config.toml
arch = "transformer"
model = "audio embedding model"
dataset = "read English sentences (LibriTTS-R)"
train_examples = 15625
n_mels = 80
hop_length = 160
input = "log_mel"
spec_augment = true
win_length = 512
targets = ["voice"]
num_classes = 2
embedding_dim = 64
norm = "rmsnorm"
norm_position = "pre"
activation = "gelu"
mlp_ratio = 6
head_dim = 32
fused_qkv = true
bias = "all"
qk_norm = false
layer_scale_init = 0.01
parallel_block = false
inner_norm = false
drop_path = 0.05
subsampling = 4
layers = 8
width = 256
positions = "learned"
pooling = "class_token"
am_softmax_margin = 0.1
am_softmax_scale = 30
init = "trunc_normal_002"
residual_init = "zero_last"
optimizer = "adamw"
lr = 0.002
beta1 = 0.8
beta2 = 0.999
eps = 1e-06
steps = 18300
batch_size = 128
epochs = 149.9
lr_schedule = "cosine_restarts"
final_lr_fraction = 0.01
warmup_steps = 360
weight_decay = 0.03
Rows from block 2 of a small audio embedding model, named by matrix and row number. Rows with one number belong to one neuron. Each number is 500 + 50 x the weight over its row's rms, rounded and kept within 0 to 999. All counts start at 0. Numbers have three digits each.
After each neuron's rows are labels from the 100 clips, of 14976, where the neuron reaches its highest value: "top examples" is what is common among them. Only what is clearly more common there than usual is listed. The data: read English sentences (LibriTTS-R). In brackets: how many of the 100.
# fc1: MLP up (model.blocks.2.mlp.fc1.weight, 1536x256), inputs 52-103
# fc2: MLP down (model.blocks.2.mlp.fc2.weight, 256x1536, transposed), outputs 52-103

fc1.683:550466445452452523405548495486450462433478476481496464545521484437479450470452508459448497515525506514418560461462498481449459524371463379501469545569554449
fc2.683:371573563519437546435541501510469461446586492417445509470473491422410473487500517503514487459571514562593569542449381596447516495516467475521514400485574518
top examples: voice: male (100)

fc1.654:444488498465538405538516508478487444528558498449540489468448447482458580419522492446481497519471461520489643506433420533560552436451530427482504396494478428
fc2.654:446425551532490505550469549506500467480603462593481541512470490449394537465518496529597614482574513573519511627536393488488487518421467553493485555529538467
top examples: voice: female (100)

fc1.670:423553476639455533483444500456525506564439512427511549538353455507367512419481516520496527520542581524482538482444472547549540441472451520472436453421517500
fc2.670:512475537517532546560566542451528415410640461508464461499444546438509404435501548458575609514500523488478521555496444497523514480457440468527462514533453463
top examples: voice: female (100)

fc1.520:544393436429528504533518423470463567477495485413523409442482435440405396458506462426490572582540482491538487545574472484526499480488544476500485370504545519
fc2.520:420452516444509475505485436443531482443563449547388479536555419436406419442430488463572482491476540493523526469512488490566487571572438469466462446458550539
top examples: voice: male (78)

fc1.229:490552459532471553527508456435426471380492427505566509477549427418511397430476434503438522500565456493521526544606465439503417485485531450489496484538465511
fc2.229:488594472515491526530519662525448556490487483448304525444531501524492455491478457475459489464499452516530509584445470505490483560517496419439513468511508548
top examples: voice: male (100)

fc1.385:464635428448518547512510544483473562478556432541478501449540435461569429398423474438415471538528445451543444464583425586433498492424452585613417465526545509
fc2.385:540643606477528471503626389568616527475550517425473445512515547593419486545526452494543431483486529513501469488402502468443498478455472390520503597453417504
top examples: voice: male (77)

fc1.156:496477476421533505415503520569468452530556478516501484479454442504593399445517443488431477378452492384475553413517473456460458529473399509461445500449493447
fc2.156:504623575508584454468519430505464491436463569514554461491489529428415590462505495480501536516464587497627455495452457605498517500515530518483458524529448462
top examples: voice: female (98)

fc1.326:474407510519490437470459475454415516466430469569467498462347472481433472570507451469569483516554576481460505460423450495499384444471415525554554414459465510
fc2.326:467436499503414481502545509496456531397525448545427499498457467407506344498511539471438548491581512476437561498466494570533471486550527465505510451531532544
top examples: voice: female (100)

fc1.736:494521459465560484399521487524502490518407496532494411506568468517405510574564449451504501462480495468475504418501440482520526524450487508497498425530539516
fc2.736:495619553510521466485444534542483523503428438526472579457442461391520540485556504472479464513426463616557503609464491455579554556553472475480529377456556497
top examples: voice: male (99)

fc1.179:476486457468510496450468479481432489478520461484525423492500379448394494426490437493439475464444478441513549450436549433483490459436485390577543474487462458
fc2.179:532529490523509524490477468563563515574608458519471580524540499452476575489521554502469496528500477464470479516550459503582390518508550413502543531428538532
top examples: voice: female (100)

fc1.603:507499493472519457537520522558520506457576513478507526433431423572450506448532503459496555551530540601540514570402569422514558504475533550420458594522534432
fc2.603:364630485487398497553529481544495536479566547556587396500556477477479395491491444482525431498560482487426486474492454555531520504528436449463510544431493423
top examples: voice: female (92)

fc1.365:473477460449510432460499436486492553523402460572460506469509539479506485464582473489504532425461453495491497459542440462513402486503544431530498381517409527
fc2.365:484497554503519457526602469364456456462441574449515511503466460485487549544456475505521475488523480388553512433516508529436507489555537564446563521507473539
top examples: voice: male (98)

fc1.475:507559498560459569485488534373431472508512530552473493498623493392468309509466533463523422484515515440554536507576493471489434475527496444393446506495492544
fc2.475:433494432472455446443463557487511551512531506445474497529494514516571444478484518518448535466469458546508461558445546510474455454482490534417553545469540548
top examples: voice: male (99)

fc1.185:497487469469496482584475578496551475554524433540553430492440408486492595329568512466419476510517521587520491553539429435461523528507527533566500471483380548
fc2.185:490518557495468479512456496503533456510535621523464443449489541477411446506504476495524495478493410507370541572472464432460505542518493442498521391465535457
top examples: voice: female (99)

fc1.656:517541516518485402399469403461438460579443541507496511538528530480522403447529390528493545360548495426422453463553491442538403478464453507419474427539456529
fc2.656:385590478463485484440550449538516496433469468532485485469527466514324513511504402492564636526517521484591550409591569501487517520493465557478480547538480516
top examples: voice: male (95)

fc1.99:469430469477476482462493456449439505454405505538457476451336472398463422486482499477536457535528537462476555473479428486483485429466482467593531406514490510
fc2.99:408457518498426460462567568478424506442467470560527573503485506467480502459510504452456548508601541488479554508462550611541439472601454472504562462471510502
top examples: voice: female (100)

fc1.615:512465429447545465499509513549498501470454480478454551537538509565490388378422463471372448475571498460471580392491519440495499497475453498464420543514546394
fc2.615:570546541491525501541527349507470470466480463596524452493528448422449479498436425516507545517547572445587497477500545581540492543479538484526556467478572535
top examples: voice: male (100)

fc1.388:495453498469475444520505533472489482530545503459460421460398342470437483368546539400453481561505519551482535502447402477451452443450485458548504320434470422
fc2.388:421422450527439557535521488525502485490581441543414485604466543440364532499486473471505544474561494478585528528491480537523481512456562504495444493485608464
top examples: voice: female (100)

fc1.413:475463477482471491569480516454519442496531477494600467509397413512529593376575522485523568555478524600486517530435421444425637439504567478527582515478462403
fc2.413:360480528492482495419415600551497509433514476501504439411519451477402418505589526558483444569526489480426474536477461507506536463482498482456533439372543456
top examples: voice: female (94)

fc1.116:455530501465478503469460480453427400491467513479496475509481434509512531507458525441488446562509491467579481541471462568371484484495505375414475547499531476
fc2.116:483504489494512514536512599543425489565531543548480559519462493577513388538437431446503507419468550447480451531470397488491449563483507554513549501511503500
top examples: voice: male (98)

fc1.515:389469555462531468471476496500571423467424447500482467485487535449521520519478406489472413363512483537526544480519481473481529471372490405511525483578471515
fc2.515:449498396469507544550573495510466511488538438495439656562475545571454598553467426574439490448512461484634517529495456471490516513495574486440496476442496532
top examples: voice: male (100)

fc1.285:501586477508542546398424477491540366459566421494501489435415467549549501555422445479491457479512541463504475403549495556451436505493451467507426497547532433
fc2.285:572598478515534410540482490685572557484525521507604692530481521436491530467451557562577456414496514468512483438505533519524472518497517462548569579504503563
top examples: voice: male (100)

fc1.379:448494485466494500425477515392472542433436548504468481481381499494479495530477478505591492579521518479545567494491438521511446467493443514521534405489491555
fc2.379:501487502477481515551490508494522499480513493516523538527482528351507496499477482451551459444540556488547551450499456469443534481546454537571489530500540485
top examples: voice: female (100)

fc1.126:479576468488494499425545486480469404405575421518480522483543492505475427455411473514449484475499540475454550453508499508398479522379448415590475532566556421
fc2.126:411583467483458541488491388539470627477562507395458436488543512492432472518469569427593443480495515494521486550509442516536488484562493403496583465513555483
top examples: voice: male (98)

fc1.431:488472474410469488450524480466380556567500556476496422384419390452430435411542503393510529503564540515518494462484325567414455386429517444533531418462506470
fc2.431:412488466461539547475539435521558457514559401534359479531471510471446495507439507471498512574613532550534497555500555518507444445522496524510421449456548548
top examples: voice: female (100)

fc1.636:535484501470516480462511533499501480488504527515436498485509363482405465419464483445493515545485571523414566485450503466449448502442489475518457563514563445
fc2.636:459502606489517395467421475561548418481547502510360530478500513533485489470517504523521651496538468458410449579483470545448473521459481468442504393395560486
top examples: voice: female (100)

fc1.164:428539448506583483525473387546550445463433534477492416518557436541562432467544519436521526534502392583531453532600531537453469490456646483446359480474559475
fc2.164:456484419529526414546504420449532527525496512492594512447576499597542416497507449508527537490523538550572472521484539504536528538465475476529420535596524490
top examples: voice: male (100)

fc1.764:444541536465497465376450471517464436443527455484513515495538518544510449449462467503431499475510503465538553563551478499453462540505471462477461542530499588
fc2.764:409483485516490527500484500486490480565624458580585506517466462568410396479556479504385536468596443395554484461539451561552520599430472519444489439430463549
top examples: voice: male (96)

fc1.715:516543446600520432477443491448461346447539504437522599495531485518455368590455533579462488473414510434560518590628561510450501536480494513392485487501495471
fc2.715:512377535501526496487426458333529474475455518518483573511408540443602543472538494518563575478453571531422529506519434589482506461486422523511535465497490452
top examples: voice: male (97)

fc1.394:422407387457508514522505491432493521478567509516544423438443388445419506339461488429516488516507500478488493493504416467526470457488501464542482405474509502
fc2.394:451563578513523470450535336487445490479615393499494526521533500496416584498493514520458514506575441525468529488525462582490471475398551497522427519452527487
top examples: voice: female (87)

fc1.66:465536468520448449475472541466390378484481405449531470496393456448427470419523432478446533442505482424487454419448513522456477464494430387573538382523471444
fc2.66:414585486507584506471489434456464442438595516527506475545488522506366430471488496505569414499444528422645492486479494537517483475495504488466485565467549477
top examples: voice: female (100)

fc1.374:478511519456541427434479486413522517537569427499508472536468530458480504451537455490419473522523394451516513461349485459557449470409406512480564466514391490
fc2.374:559560599503544442462453609582534469456606516504425523487558499538384605480487504501512510563580469545574507533498509491454530438552509561568514561402512571
top examples: voice: male (87)

fc1.210:492502504537520482488554481475484467543522482438460435491479457464410415539495478447487414459462557449524575553492480458432454538442478579414403486437457564
fc2.210:439523532493510551603502484525564522444397494497369517541516417547659463484465529431522559492534498651519483457527590577514556466557472419464481454514562491
top examples: voice: male (84)

fc1.360:455534541452510439456432499446514416528506431498447430453400503503482492419492451503449503480458459522477445445487458470438424511522463472478503353485509470
fc2.360:584512489504572478481546506518486435506532509495463551456528466486416547492533546482445530537580454536556565460503488572558518490596534499441513502440498518
top examples: voice: male (86)

fc1.466:501445469444595432508492519433563455531475526416449427505477439482459393495475507409545407562416445440541480579505495514446468558381569481435428509534434565
fc2.466:461511623521542459625421339381540512444414521417468558528483496553576612514515463520490537455514491526526483548496466525429441493457449471515484438499519460
top examples: voice: male (100)

fc1.608:485492501483560462490444460469470399494544525531445392568459487496490498397455481519511491502488362491457462451422450412478551475388468431516493482459437409
fc2.608:493546531523512546453540512527419442418605497552503567461515530488437630508517552507577544518506514440439523443476496569507382378545471492533523502420484567
top examples: voice: male (83)

fc1.549:536532462515515430471460509477510451560588441529500524545540577510502507407470430560505446567493392461474562427439467478501532496478442497536487503535371368
fc2.549:507600592478539451443497572599458409390535564541525509534486497555376525509498506471563573576499515536554492484491490475471445467594502548491519561456507545
top examples: voice: male (81)

fc1.106:444401527473494475549406496450535508461457512464497374488537397382506483574517547471531520642464383467493513574473410461560506524404605529471471443402529472
fc2.106:465435528510559390532478442557539541421580477459495578512471556567387572508512479543540515465455498515370462584480493507407439434505425531520514516424498483
top examples: voice: male (99)

fc1.712:431552509437549467496428533544586564434433475582522488484540476541469445496470447486435551522421452461489528515470438504503469467437425491521486490525559522
fc2.712:461580475500481496503509427621452515479531508454476563503485461546603608483530512504581482518506583506387458570506493498538434628533519463557474461487433426
top examples: voice: male (99)

fc1.400:482493476501538480516507580537588552506560575461462525420435374553439517380459546506490485552518523567488528487487526420539611450423525601493447532421477422
fc2.400:385560513492467477498456441517514548485571487562568446483425510522319443484482459471538557516522488442482509553516464588528487541553479429488445506415556437
top examples: voice: female (100)

fc1.267:434485517594547488482436466364526452420557522431516508530530481399424390571494594529465459516470465504570528422613486552524475465408548460478429471487423536
fc2.267:535525490544509396482486452389390505477623491439520590514500522438433545535516426527530454500552538519559506529484501612402489433406490502467456465441490514
top examples: voice: male (92)

fc1.403:400576494563493505479497487563579566403435447462458456479410531474516542460490464531501488410527556460478499449465487488551465568467408523560588449491606506
fc2.403:624549437515527479523510428552457532494505545515484468495505512559484454504504470536548386469513384496451528574519506548582515599547464472559464476457435513
top examples: voice: male (94)

fc1.225:504507478411526491458490502420438487517567488460456511554502518511511448464516537467440455477413482501495467504491455540508431494469544529520465505515385470
fc2.225:470442615461486441527470412375618529556575461488552489493495521577539606488481480407469468512473467465552467480605487541404388512435536527501511540450552456
top examples: voice: female (87)

fc1.742:490501475500521412478474501422483471488561520502497426526486450485395506424495464527507525520513431491467548457412469491427446500322487512475515466472417432
fc2.742:400612527529539492487501539555450510455532456567466510498558485489388527528513505462631514489528487533651503545508504504590428581575482516559518593462544517
top examples: voice: female (99)

fc1.133:497563484453490494459448482516550524460442430535517402415504498529494538563510487485505556468434516487405469458529440484549456558446486530456547499557536530
fc2.133:614640573528518460550501496566394424559469500449534533548447505500439513523498501538445481486593519597608505466449488547447528614496482463432550425418470515
top examples: voice: male (98)

fc1.626:515505464493451420508533451456418464440497457451463515484498423447418501461460508478447465546528518478506545518444509473440463489499494454566532480474424382
fc2.626:406503459505498516540414487547525592460582415502530538537557570477480517536497488484459420551582537499563442514545517502463420489465504454549497484516559525
top examples: voice: female (100)

fc1.716:527498447452520480450456493494496450509483508578460570480500542461506483378429569517432400395439515492505534470488440444390478524474467439624455373479436560
fc2.716:421525552494519478524609564520529448543469480522415496555577513587518478530466469532499520475461473463588521535429458461466445506513452511547457501439549636
top examples: voice: male (83)

fc1.376:475554491518459481473576466520512385437550429555513516529496483537523475440509497488443504492481500539479548482493530514408502511439473448564442596576583431
fc2.376:403590560522486561551421431538509513466586561459445471461514569496396463500563538552548522468455497541553593584509427537451546535519440458515608467481432555
top examples: voice: male (97)

fc1.648:480493494471548470426523440501551452469489443508507443518488465505424503527427458517453440408520500379473532483543470471440444535429403444507458453529529547
fc2.648:436663401472486527499498454595531526483626439525416569472514473494473515481485491539564546507535529419563501504467414395474474543445541446517496402437583578
top examples: voice: male (99)

fc1.765:477492447441571459474510492448482589492508515497458438487467485491422488456506438488483517488496542453528493577523430454568494538467485542496404345537478583
fc2.765:510620620528456406491524466515550482500571502571567542506484516512520407504504478558478488535497428525404531463561460561624463588517460473481506478460518501
top examples: voice: female (86)

fc1.269:440382480477479532486538554438509465511562486496536498489445443462509422391522483429470494485585508515453548521489481456442459458458467519462536517475486491
fc2.269:462465474465501486480441402525530421467537446523467486534505577401409525494463449476504518482506473529503472511518487424449453484384547482501455485510559524
top examples: voice: female (90)

fc1.262:453516499588472525564470442444443504483558598368554588482464436508468472555480528605459537536432465530595544522584555540491597541408586466463517517450487508
fc2.262:425409390478456462536550477512515485508453457549375452504454559375567425503516449467605527523523513481475507495523532459434625525549462491449448485501544534
top examples: voice: male (86)

fc1.635:430535367446555535500501514485538529455529427507517454473427441483513478307450450483453473471501524428458454487526402462475510475418429574557391447540577478
fc2.635:609594456510513556563547184567482447523590544439447523586536469497424490538505498520477491500484496619508473476488474490506449509411477428523399573503501441
top examples: voice: male (100)

fc1.208:526495428464502506442492465485414407471481478369473457474462475546498462534486544460521560484503574498475470512569588459460423499414460378504469533545492443
fc2.208:607603480556502500498513495463525565430470577542561531531514447452541454516523480515445461466598509567518561520491583594602464496646500465473607495580501505
top examples: voice: male (100)

fc1.721:522529464515467458464523366491458406408543434589466518555532461577518454440483517512439474531429505476414425558459479503445497439480534444552487522546559404
fc2.721:388518488506544508521494504480502561508571579515411462453557513513385425469530517544442572471459438538587451463567449491524569528549426518503565465526533542
top examples: voice: male (84)

fc1.585:497517512504517492452499520495516523490515533446415533488405456504522444316411493522456462498528531430458528433494507443520566474417437524474463534448493418
fc2.585:514594455494489438563473507462482513463492438594461468507510447513433394484528415467573479483568526425468456553464486570615415532437511470461462540489538452
top examples: voice: female (100)

fc1.553:349464455438547528548464511481592515563480413445562414458568442492536528460569424517501498541465316502481449576528446497429483527439605500483387451490464556
fc2.553:479507437480417425424536407456516504488565535409416528483507526554399418511521498468523490507482503399457488515511511466495425525493543490437533496464449470
top examples: voice: male (92)

fc1.239:412466544507481468443523491480541397537526514492524482483426490435558496411537558487493605504440421488469437454431448474487399468495484391484514425445505455
fc2.239:430473513522452556524512503516500389557543487479524482505535486416401571511525520497549506489502602498526531484568521485522429508483508522543453492557592448
top examples: voice: female (100)

fc1.218:452509602453512429420506520484468535472555455495452448415487417460472482447457447494441492470504422437524406456502438458553448463423477437500509377503508446
fc2.218:409540469422464464445489399534508476448528526534490473460506509511390598497477492477562516535467469499440412525494469502565454530427541432516488494400570491
top examples: voice: female (100)

fc1.677:503462437482485461452477486450475510534520470511486412424449466436525426386536500484491517532514597526544477525518369415453463454465520498605431422462439592
fc2.677:371506528461508509423556456514490431542514458565442485501449478459467413557469432460533545537525568519493534428551491488477433547529501501583497459472482509
top examples: voice: female (100)

fc1.518:537466444456443454420505442551491418458499497471534511537559495543593383421474427513398463544488429497373547459471507516464485500416486334470513569592495405
fc2.518:515575467510470547579559436474451436503510545472438477505498471544411423526514458455353471414558445553587480578472407592436576574552460426560494504530550534
top examples: voice: male (100)

fc1.158:421571487567488446430517575478473411481509485489574426485438506496458511471474530590409503396529535479493573483588452323408524534478483464498483432508488489
fc2.158:521549405527552394484570507402522430503453543512508584510554424495483504513491497506509494499519528515505489438470539369451575449494568517453374487543481530
top examples: voice: male (99)

fc1.513:393466431483490493505445486447553461513527431438509443502369500540446537540500569436532470504454482470539609536466445550495538464422579463489422465550521513
fc2.513:478414455519501446512497455413465510508521583536522429540551498477417489533484487497556491533474531454398526507533518472429490496538559588483535542498562492
top examples: voice: male (99)

fc1.95:476516449531465463470489508553411458457460456325456459514513454567539437533481536508479440512511393493484520492463413533374509527481514415500491419526364515
fc2.95:602578512457479540417570541517517497428506462478523557509528525397446424469519492535541453512539560502685533451517440586447535472521501457415489446545527480
top examples: voice: male (100)

fc1.59:469464444422515473540482527428506468338453437509589572386401484495448570500407486502543485452598539500533557494508419518499516452437471539557488438444532515
fc2.59:479487507512512462526497551473484521413504483457470475443536527492580439500517439527547432533557479455463491509455521381404525431623531489471481570434569501
top examples: voice: female (100)

fc1.284:495555549578472504537553481495491444487455571461501526496483427491539419551573516509495472493409520489554547527545540507462551525535502480433551540518491509
fc2.284:363427472508469516485486458453492460424497457475465422467488492437515482506533431475537472489471504506403534541535568517446597502556478515508590546487471575
top examples: voice: female (93)

fc1.62:542392417504475532504520472430459515519472527475530437443479421465477416460573478471466511515581555500518448521536421521432447490470517474513495444439505493
fc2.62:460506524480519429523423384498553430466499485589374475519504510462453468508406489483500496484491524517556506477519513456491506530589443517508493431454516584
top examples: voice: male (100)

fc1.26:496566424606477550482405536447523529623484441466551510527506464494560486472552540505490492620443531567452542536575460512514535470564515555486441447498423586
fc2.26:520588492482477379488529394609489429552485518472529479546494527502450442468478521470599443505472468490482525450493395425554529551385492529536427522479583495
top examples: voice: female (93)

fc1.375:514539460560434520490497500417420365423431480489541488536557457377564385521495483487456507497521465488516559527540518479406429462491598443498524539511520500
fc2.375:557501422482507497514538594413457554555510531446387402505506512544406405485479484491549485467504455476610564585476518496464516470432475464470432510429589537
top examples: voice: male (88)

fc1.366:530510461416499468449471514453543490469498482431523436478513441502557394441466465423503440528468487454478525445515499464450538445485498604458403550553512446
fc2.366:575558600481484466559434446502463471494417537564371518587447510508346495488519487547470521461509466488542514534503553542469449524452460409521502538483527545
top examples: voice: male (75)

fc1.344:504528485492500498446465473485495524444464495521542464395592595501492563499456426476431486506487489436495486380581453487506468463514463586605468463457563568
fc2.344:587546587487543510426511464509490496498552491489602513498416539580441542524513549508361404527508450497465491438455534447482465513512494500528557523457430517
top examples: voice: male (89)

fc1.456:477539495438539404456448557442497457401525442502526417495445518549505472454463448482466510423515428486473519421465477447422480485503492444459421433492486472
fc2.456:558527513425473497485408431455486462572433462530491369532549398495474503514464474488470512490573457519550501561565455528477514451539496508494414519507543482
top examples: voice: male (100)

fc1.433:333441445521400474517502528403495451432515441432597512522426468485556480506558486518471552536524475458593467603540495486437481495494573440505428466520475551
fc2.433:563489380509562464421585436448532496506600482513477551537454545388435514543509491492577574517550524505477519493452477561455565530535525538477370492439505474
top examples: voice: male (88)

fc1.732:494542411519498435548455439497514574483356597496468487509577486468508440512475534508474540579570495562547426534561473541545454545470571530371412460423495509
fc2.732:563426504535451469515545462519540492373487612488577403529503477389443434416424463494501449497468558481414500506481428559503475540449518468491466469501476496
top examples: voice: male (91)

fc1.753:405538488467534481486441527436495371443527451455522455452477519516439503567487552406545447501463532468581566550539451547527534468429601461445404500588519539
fc2.753:572398557532479443495565406425481457482461546536492523525448511460568538481500525518567577476475547492519520472505470475463496445489472621540550474538489501
top examples: voice: male (96)

fc1.93:514525498507483475411478534484542505482514486552433553451482426554449462489454423519483503460570569523511551472525432470461515495461390574515482550500508607
fc2.93:520523581514516483525378510581471420521593514586465432552492495461410503501478503479415454508586421436553425487516519488483566523616552535385536432426573529
top examples: voice: female (87)