{
  "win_length": 512,
  "hidden_act": "gelu",
  "bias": "all",
  "drop_path": 0.05,
  "subsampling": 4,
  "am_softmax_scale": 30,
  "learning_rate": 0.002
}
Rows from block 4 of a small audio embedding model, named by matrix and row number. Rows with one number belong to one neuron. Each number is 128 + 24 x the weight over its row's rms, rounded and kept within 0 to 255. All counts start at 0. Numbers have three digits each.
After each neuron's rows are labels from the 100 clips, of 14976, where the neuron reaches its highest value: "top examples" is what is common among them; "loudest band" is the band of the loudest frequency at the time of the peak. Only what is clearly more common there than usual is listed. The data: read English sentences (LibriTTS-R).
# fc1: MLP up (model.blocks.4.mlp.fc1.weight, 1536x256), inputs 86-171
# fc2: MLP down (model.blocks.4.mlp.fc2.weight, 256x1536, transposed), outputs 86-171

fc1.531:117118101157114180126143148113124130130122133141090123118100134110131137133096096170128159097118109103112128097147081136105160089100107139122126119114084105143118093117198131078126128104131105153126119113129104163128155157099161165127134135114102112143128114
fc2.531:144152119119123121094091105127089138122152158157158135126120159110182109137112145157127120148181121118129117082138130085136092094125145116136122116132102105134145080101143117145110158032119135125136139118145196153123152134163150127136121141091147061117132169
top examples: voice: male
loudest band: 4000 to 8000 Hz; 2000 to 4000 Hz

fc1.374:172136119123129089115118120073080136130131120150112163129150122151165145108072153134113129133131105125127102121131076132136129153087128142091112110093143136098110105115124120130111083132108113111090129117141076110098133095132143113139062121125114072104107164
fc2.374:122126102153130141150174117127077169130122133137152142136118111136162130118153113122126120123075109145111131160135136124111059112115120146147135099140119150135123137151145109133104197147149128138151119134108118094107148109167139072139116125138144079112115115
top examples: voice: female
loudest band: 250 to 500 Hz

fc1.21:122137108089096084126133149110088172100141067141075106133150102100136109123118089110134123097154122098075092123122090103112142097100137138088119100096110139105143136113176160142177088102162109113142131079155093156126099116108150110123097113120131103130098098
fc2.21:115161133125133171124123126122125105113193117085152110130153125105167143123107128130132106148172115108087091170151130155125083119149129111137132137104126135135131125115161141124101192106137098105152088105131116156152163139119136132140101089128052063130119156
top examples: voice: female
loudest band: 4000 to 8000 Hz

fc1.102:167093165140097129148073122084106140124097095165114160137106124136108122077110139088125174110125176126137120152152100170136114136151092152139136103107131161110132133131111125105102145107138131128114153118103115098151146115095127171138117146139151085101137153
fc2.102:128149106152107129140142134084146130127094138101159139134134130126138143128102148155122115146117117135135107140098153116098114125122115177194099124134120155156167123132103164124174099209076137150119144134151142102105139102152142115131112148103162138135126126
top examples: voice: male
loudest band: 250 to 500 Hz

fc1.315:170115136126102134144141116092106113123090125110141137155111127120132169118135128158118147104109162174137146127095142143107123159135146136162142158152152172131101120155115119124102116152104158131112117123131136073100144137117133164132096121142141124084121164
fc2.315:125123118111108140067141115145088115132133140165124141119125135111156167145136113116131143158142102132152104086129143153113072142153110125155128139108124106131109107129128139110154095152130045123159127144157085114111124109130117152138089123114155079146121191
top examples: voice: male
loudest band: 250 to 500 Hz

fc1.81:136158143148127143110149130118094118155104111095109100123115093121100113144117088127154126109134127133108098132143078105102137056066146188152090121084096131127085090129129102145110112092105106115167146125143127104117172132099068101092134112134104087119134131
fc2.81:116123099148118125107128136162148148144190112146158166119124103129095140145088103123111135124148150118104108127142111087130185133128115147134096125118124134132162125113146135129145101110110075137098108109141099113082164120146124119127141127096121086107131184
top examples: voice: female
loudest band: 500 to 1000 Hz

fc1.672:115157164134131134113088131141141092091097183112146100149115104116116161123099127140132152148107147141127121132125123142117129093173095173160169160133125140153123105140127094125132153170132148181127135168080179127131153126112104135129151165112126125133124126
fc2.672:130088130101122154083102128129136109104145136158113142128118155129106159114128139129138124157174119127110081179130140116148153103139140092158124119126105127125175083144090091160153090167165157122138161126129097098130125172147110144122098151167161114143140117
top examples: voice: male
loudest band: 250 to 500 Hz

fc1.118:168105131134113105175084110077095102113126132161129142168103129143121144071119129131108155127122139146121109134118127187084112172170137105153125115141143158104120105099130109097099122121094149109096144109113145118137152113137126192146087106174123112096130173
fc2.118:122119108136115122098113122134087139131128147178136115085113129131136129121116112136120125163136122137115116125092129115149113165133135133168136109109129129133118114135161146144114084153133089117135152146147128120100161110139105120129123122152169072123119156
top examples: voice: male
loudest band: 250 to 500 Hz

fc1.587:103139110082143107118156153147047162090131133141091076141142117096148097129134070099126141085147106095085109151149093130108119085132104157098116097112126107143130125124150154139140082096155098106102114114175129167120091118137168121158098103122130115143094091
fc2.587:099133117135147105134142164102064112124230114122155113096142125138154104103142125120131116145164114134102090144114137151146115181108119100119131139092136112142120111115123120117127190075143136101133101127121084174144134124115124131123121090148075110107136132
top examples: voice: female
loudest band: 4000 to 8000 Hz

fc1.103:130128151163111073144066115146116119119184139112104140140069147116132145146127132127163102114151155127121145128132108147126126113126144146153110164125131126110116161121130097100133121152126167088134152118100138061125162110142093136101137124127082099104130152
fc2.103:121120143122119104139105168104165119136128119133117126137141171132108166107104101150133123147152092128071123147085115111124171166120141131110105119152096112150134114092185114139105060148133153132112106123132155153087086130178126120137146102147176117136120155
top examples: voice: male
loudest band: 250 to 500 Hz; 500 to 1000 Hz

fc1.564:170158168152153084121131151107104168137137156126085142152133105147168108118143150167099114136163152059150120136125111122125154132129155120121132126151160155104087116097122107109105112131111134104077115105145130127144148121155163104135108090105130122132109123
fc2.564:136116150154112143127163151142151126141092164162089124150122156127130139118155125137141155140161112130139154172155126104145052127129128118091143115109094114122103118137072094131115127114159180136140146108113119112116106123161138106106092136146138085118125060
top examples: voice: female
loudest band: 500 to 1000 Hz

fc1.609:100165112082167134103140186163166133139103098177146102140098161099109123146129145113099145122111163124153112136130094115138146097151067117115111078129126128122104092118157159133086163122141095156113145149145155168127111155134160142126156126133123114103118108
fc2.609:142158150135119148171129115087153105120132124092115134126125115124125130122065109129127106139169171130142107097166130120135095093132111135149135116136114128126154084138148147122145081194110129128105114126146112121134114114124122111128052111121154129132127160
top examples: voice: female
loudest band: 4000 to 8000 Hz

fc1.360:108142095091118097124136152118102166124143074140075110128145112070130122120128070100142134098152122108092096136112124116104136102100139115093096098115094134100111164138181145132179094071149115141132150106145088143131076088121166122111098115135107104156102096
fc2.360:116134132115119153144121136108124133102161138147159116146147111118142133126130134131124137139140109119112119152160132105097092160141121113123133140122134134131133152135115111118139186137154080132125128137150070095161136125154161137133071099145126136131132146
top examples: voice: female
loudest band: 4000 to 8000 Hz

fc1.186:128125112151143154135140150120133144150115064132106098104169135110130110146130118121090110081117117157123100130124087086121145114151148117133137115122096115118155114147104128133185109140179131159134075128110117124147089160112165089116116162124110104117148137
fc2.186:095157120146103135111135111102105096093136155097117131154122079122148113128120108139128124130112134120098146187177137201100128054112128130140096127127147099139151113144063138146123141130116152155107098155095099156142174101093112124126115083069124140137118150
top examples: voice: female
loudest band: 250 to 500 Hz

fc1.249:149108103108145083134131179135097164130132136173123139131128144159173107133110141152135120165160100092060098137150097141131132118131100122129098121099154100091131157109151161103134083098139104082120136082187098151147074116141178111164117116125138116134108103
fc2.249:149125115123125122139132147091099154133154154105115137110140077157120132123103099133151123106135157112139138154128141125128106103140116055140189139101096133114137121156137135156104099111129133130136103093122100129106135125153126100118094159131185119147129141
top examples: voice: female
loudest band: 4000 to 8000 Hz

fc1.411:135091118119159122127149140101071134125106132162108104149154147138124116097134132147141165167108121115112131161147153174150115141142101133122129094133121089094130142157119141121123071118151111159116082101160114166150086152164178174192129137125113146092156135
fc2.411:115143107141128109159098160118121154124150132128126128166098157145094146142107135142128120145122116130110142192142120067102115159139132103159128123118133135140146113156126127151117128125151074144140095135115119147127100139072112127127112128163138107129130145
top examples: voice: male
loudest band: 4000 to 8000 Hz

fc1.619:158153149129170156130125152202110142119174156106119152145105115138131146152165158119161184138140152155128153133160119139139138116139126146137141177146130142128122146161146144111134170123163142086129212142132128132166151117132129109117153148112132154127133134
fc2.619:126122131111116105132112146145196128107132126126135105169140102149111120141102151127131114130112097125074173132110126113148117132138123097125130129113105123145137111141052112119152025185126145139113161124141149112111104122134108160138107120150167154137120167
top examples: voice: male
loudest band: 250 to 500 Hz; 500 to 1000 Hz

fc1.216:111144119081127095124156159116094164126134101135070098140138140085140110118129070098148127104128146115101110122116087099111137082102116129091112125111100107125112145126150134155139096088143125128121130112161093144113075099124161120108105115129116143184127093
fc2.216:116128123105127127150128142135127124108187125133163107147139115110131130151108142114130136141151101143105127140166140114106121148124118150134127145121128131136150150105180121114131173108135086139132104139145079118142132128133141139118089089155120124134151182
top examples: voice: female
loudest band: 4000 to 8000 Hz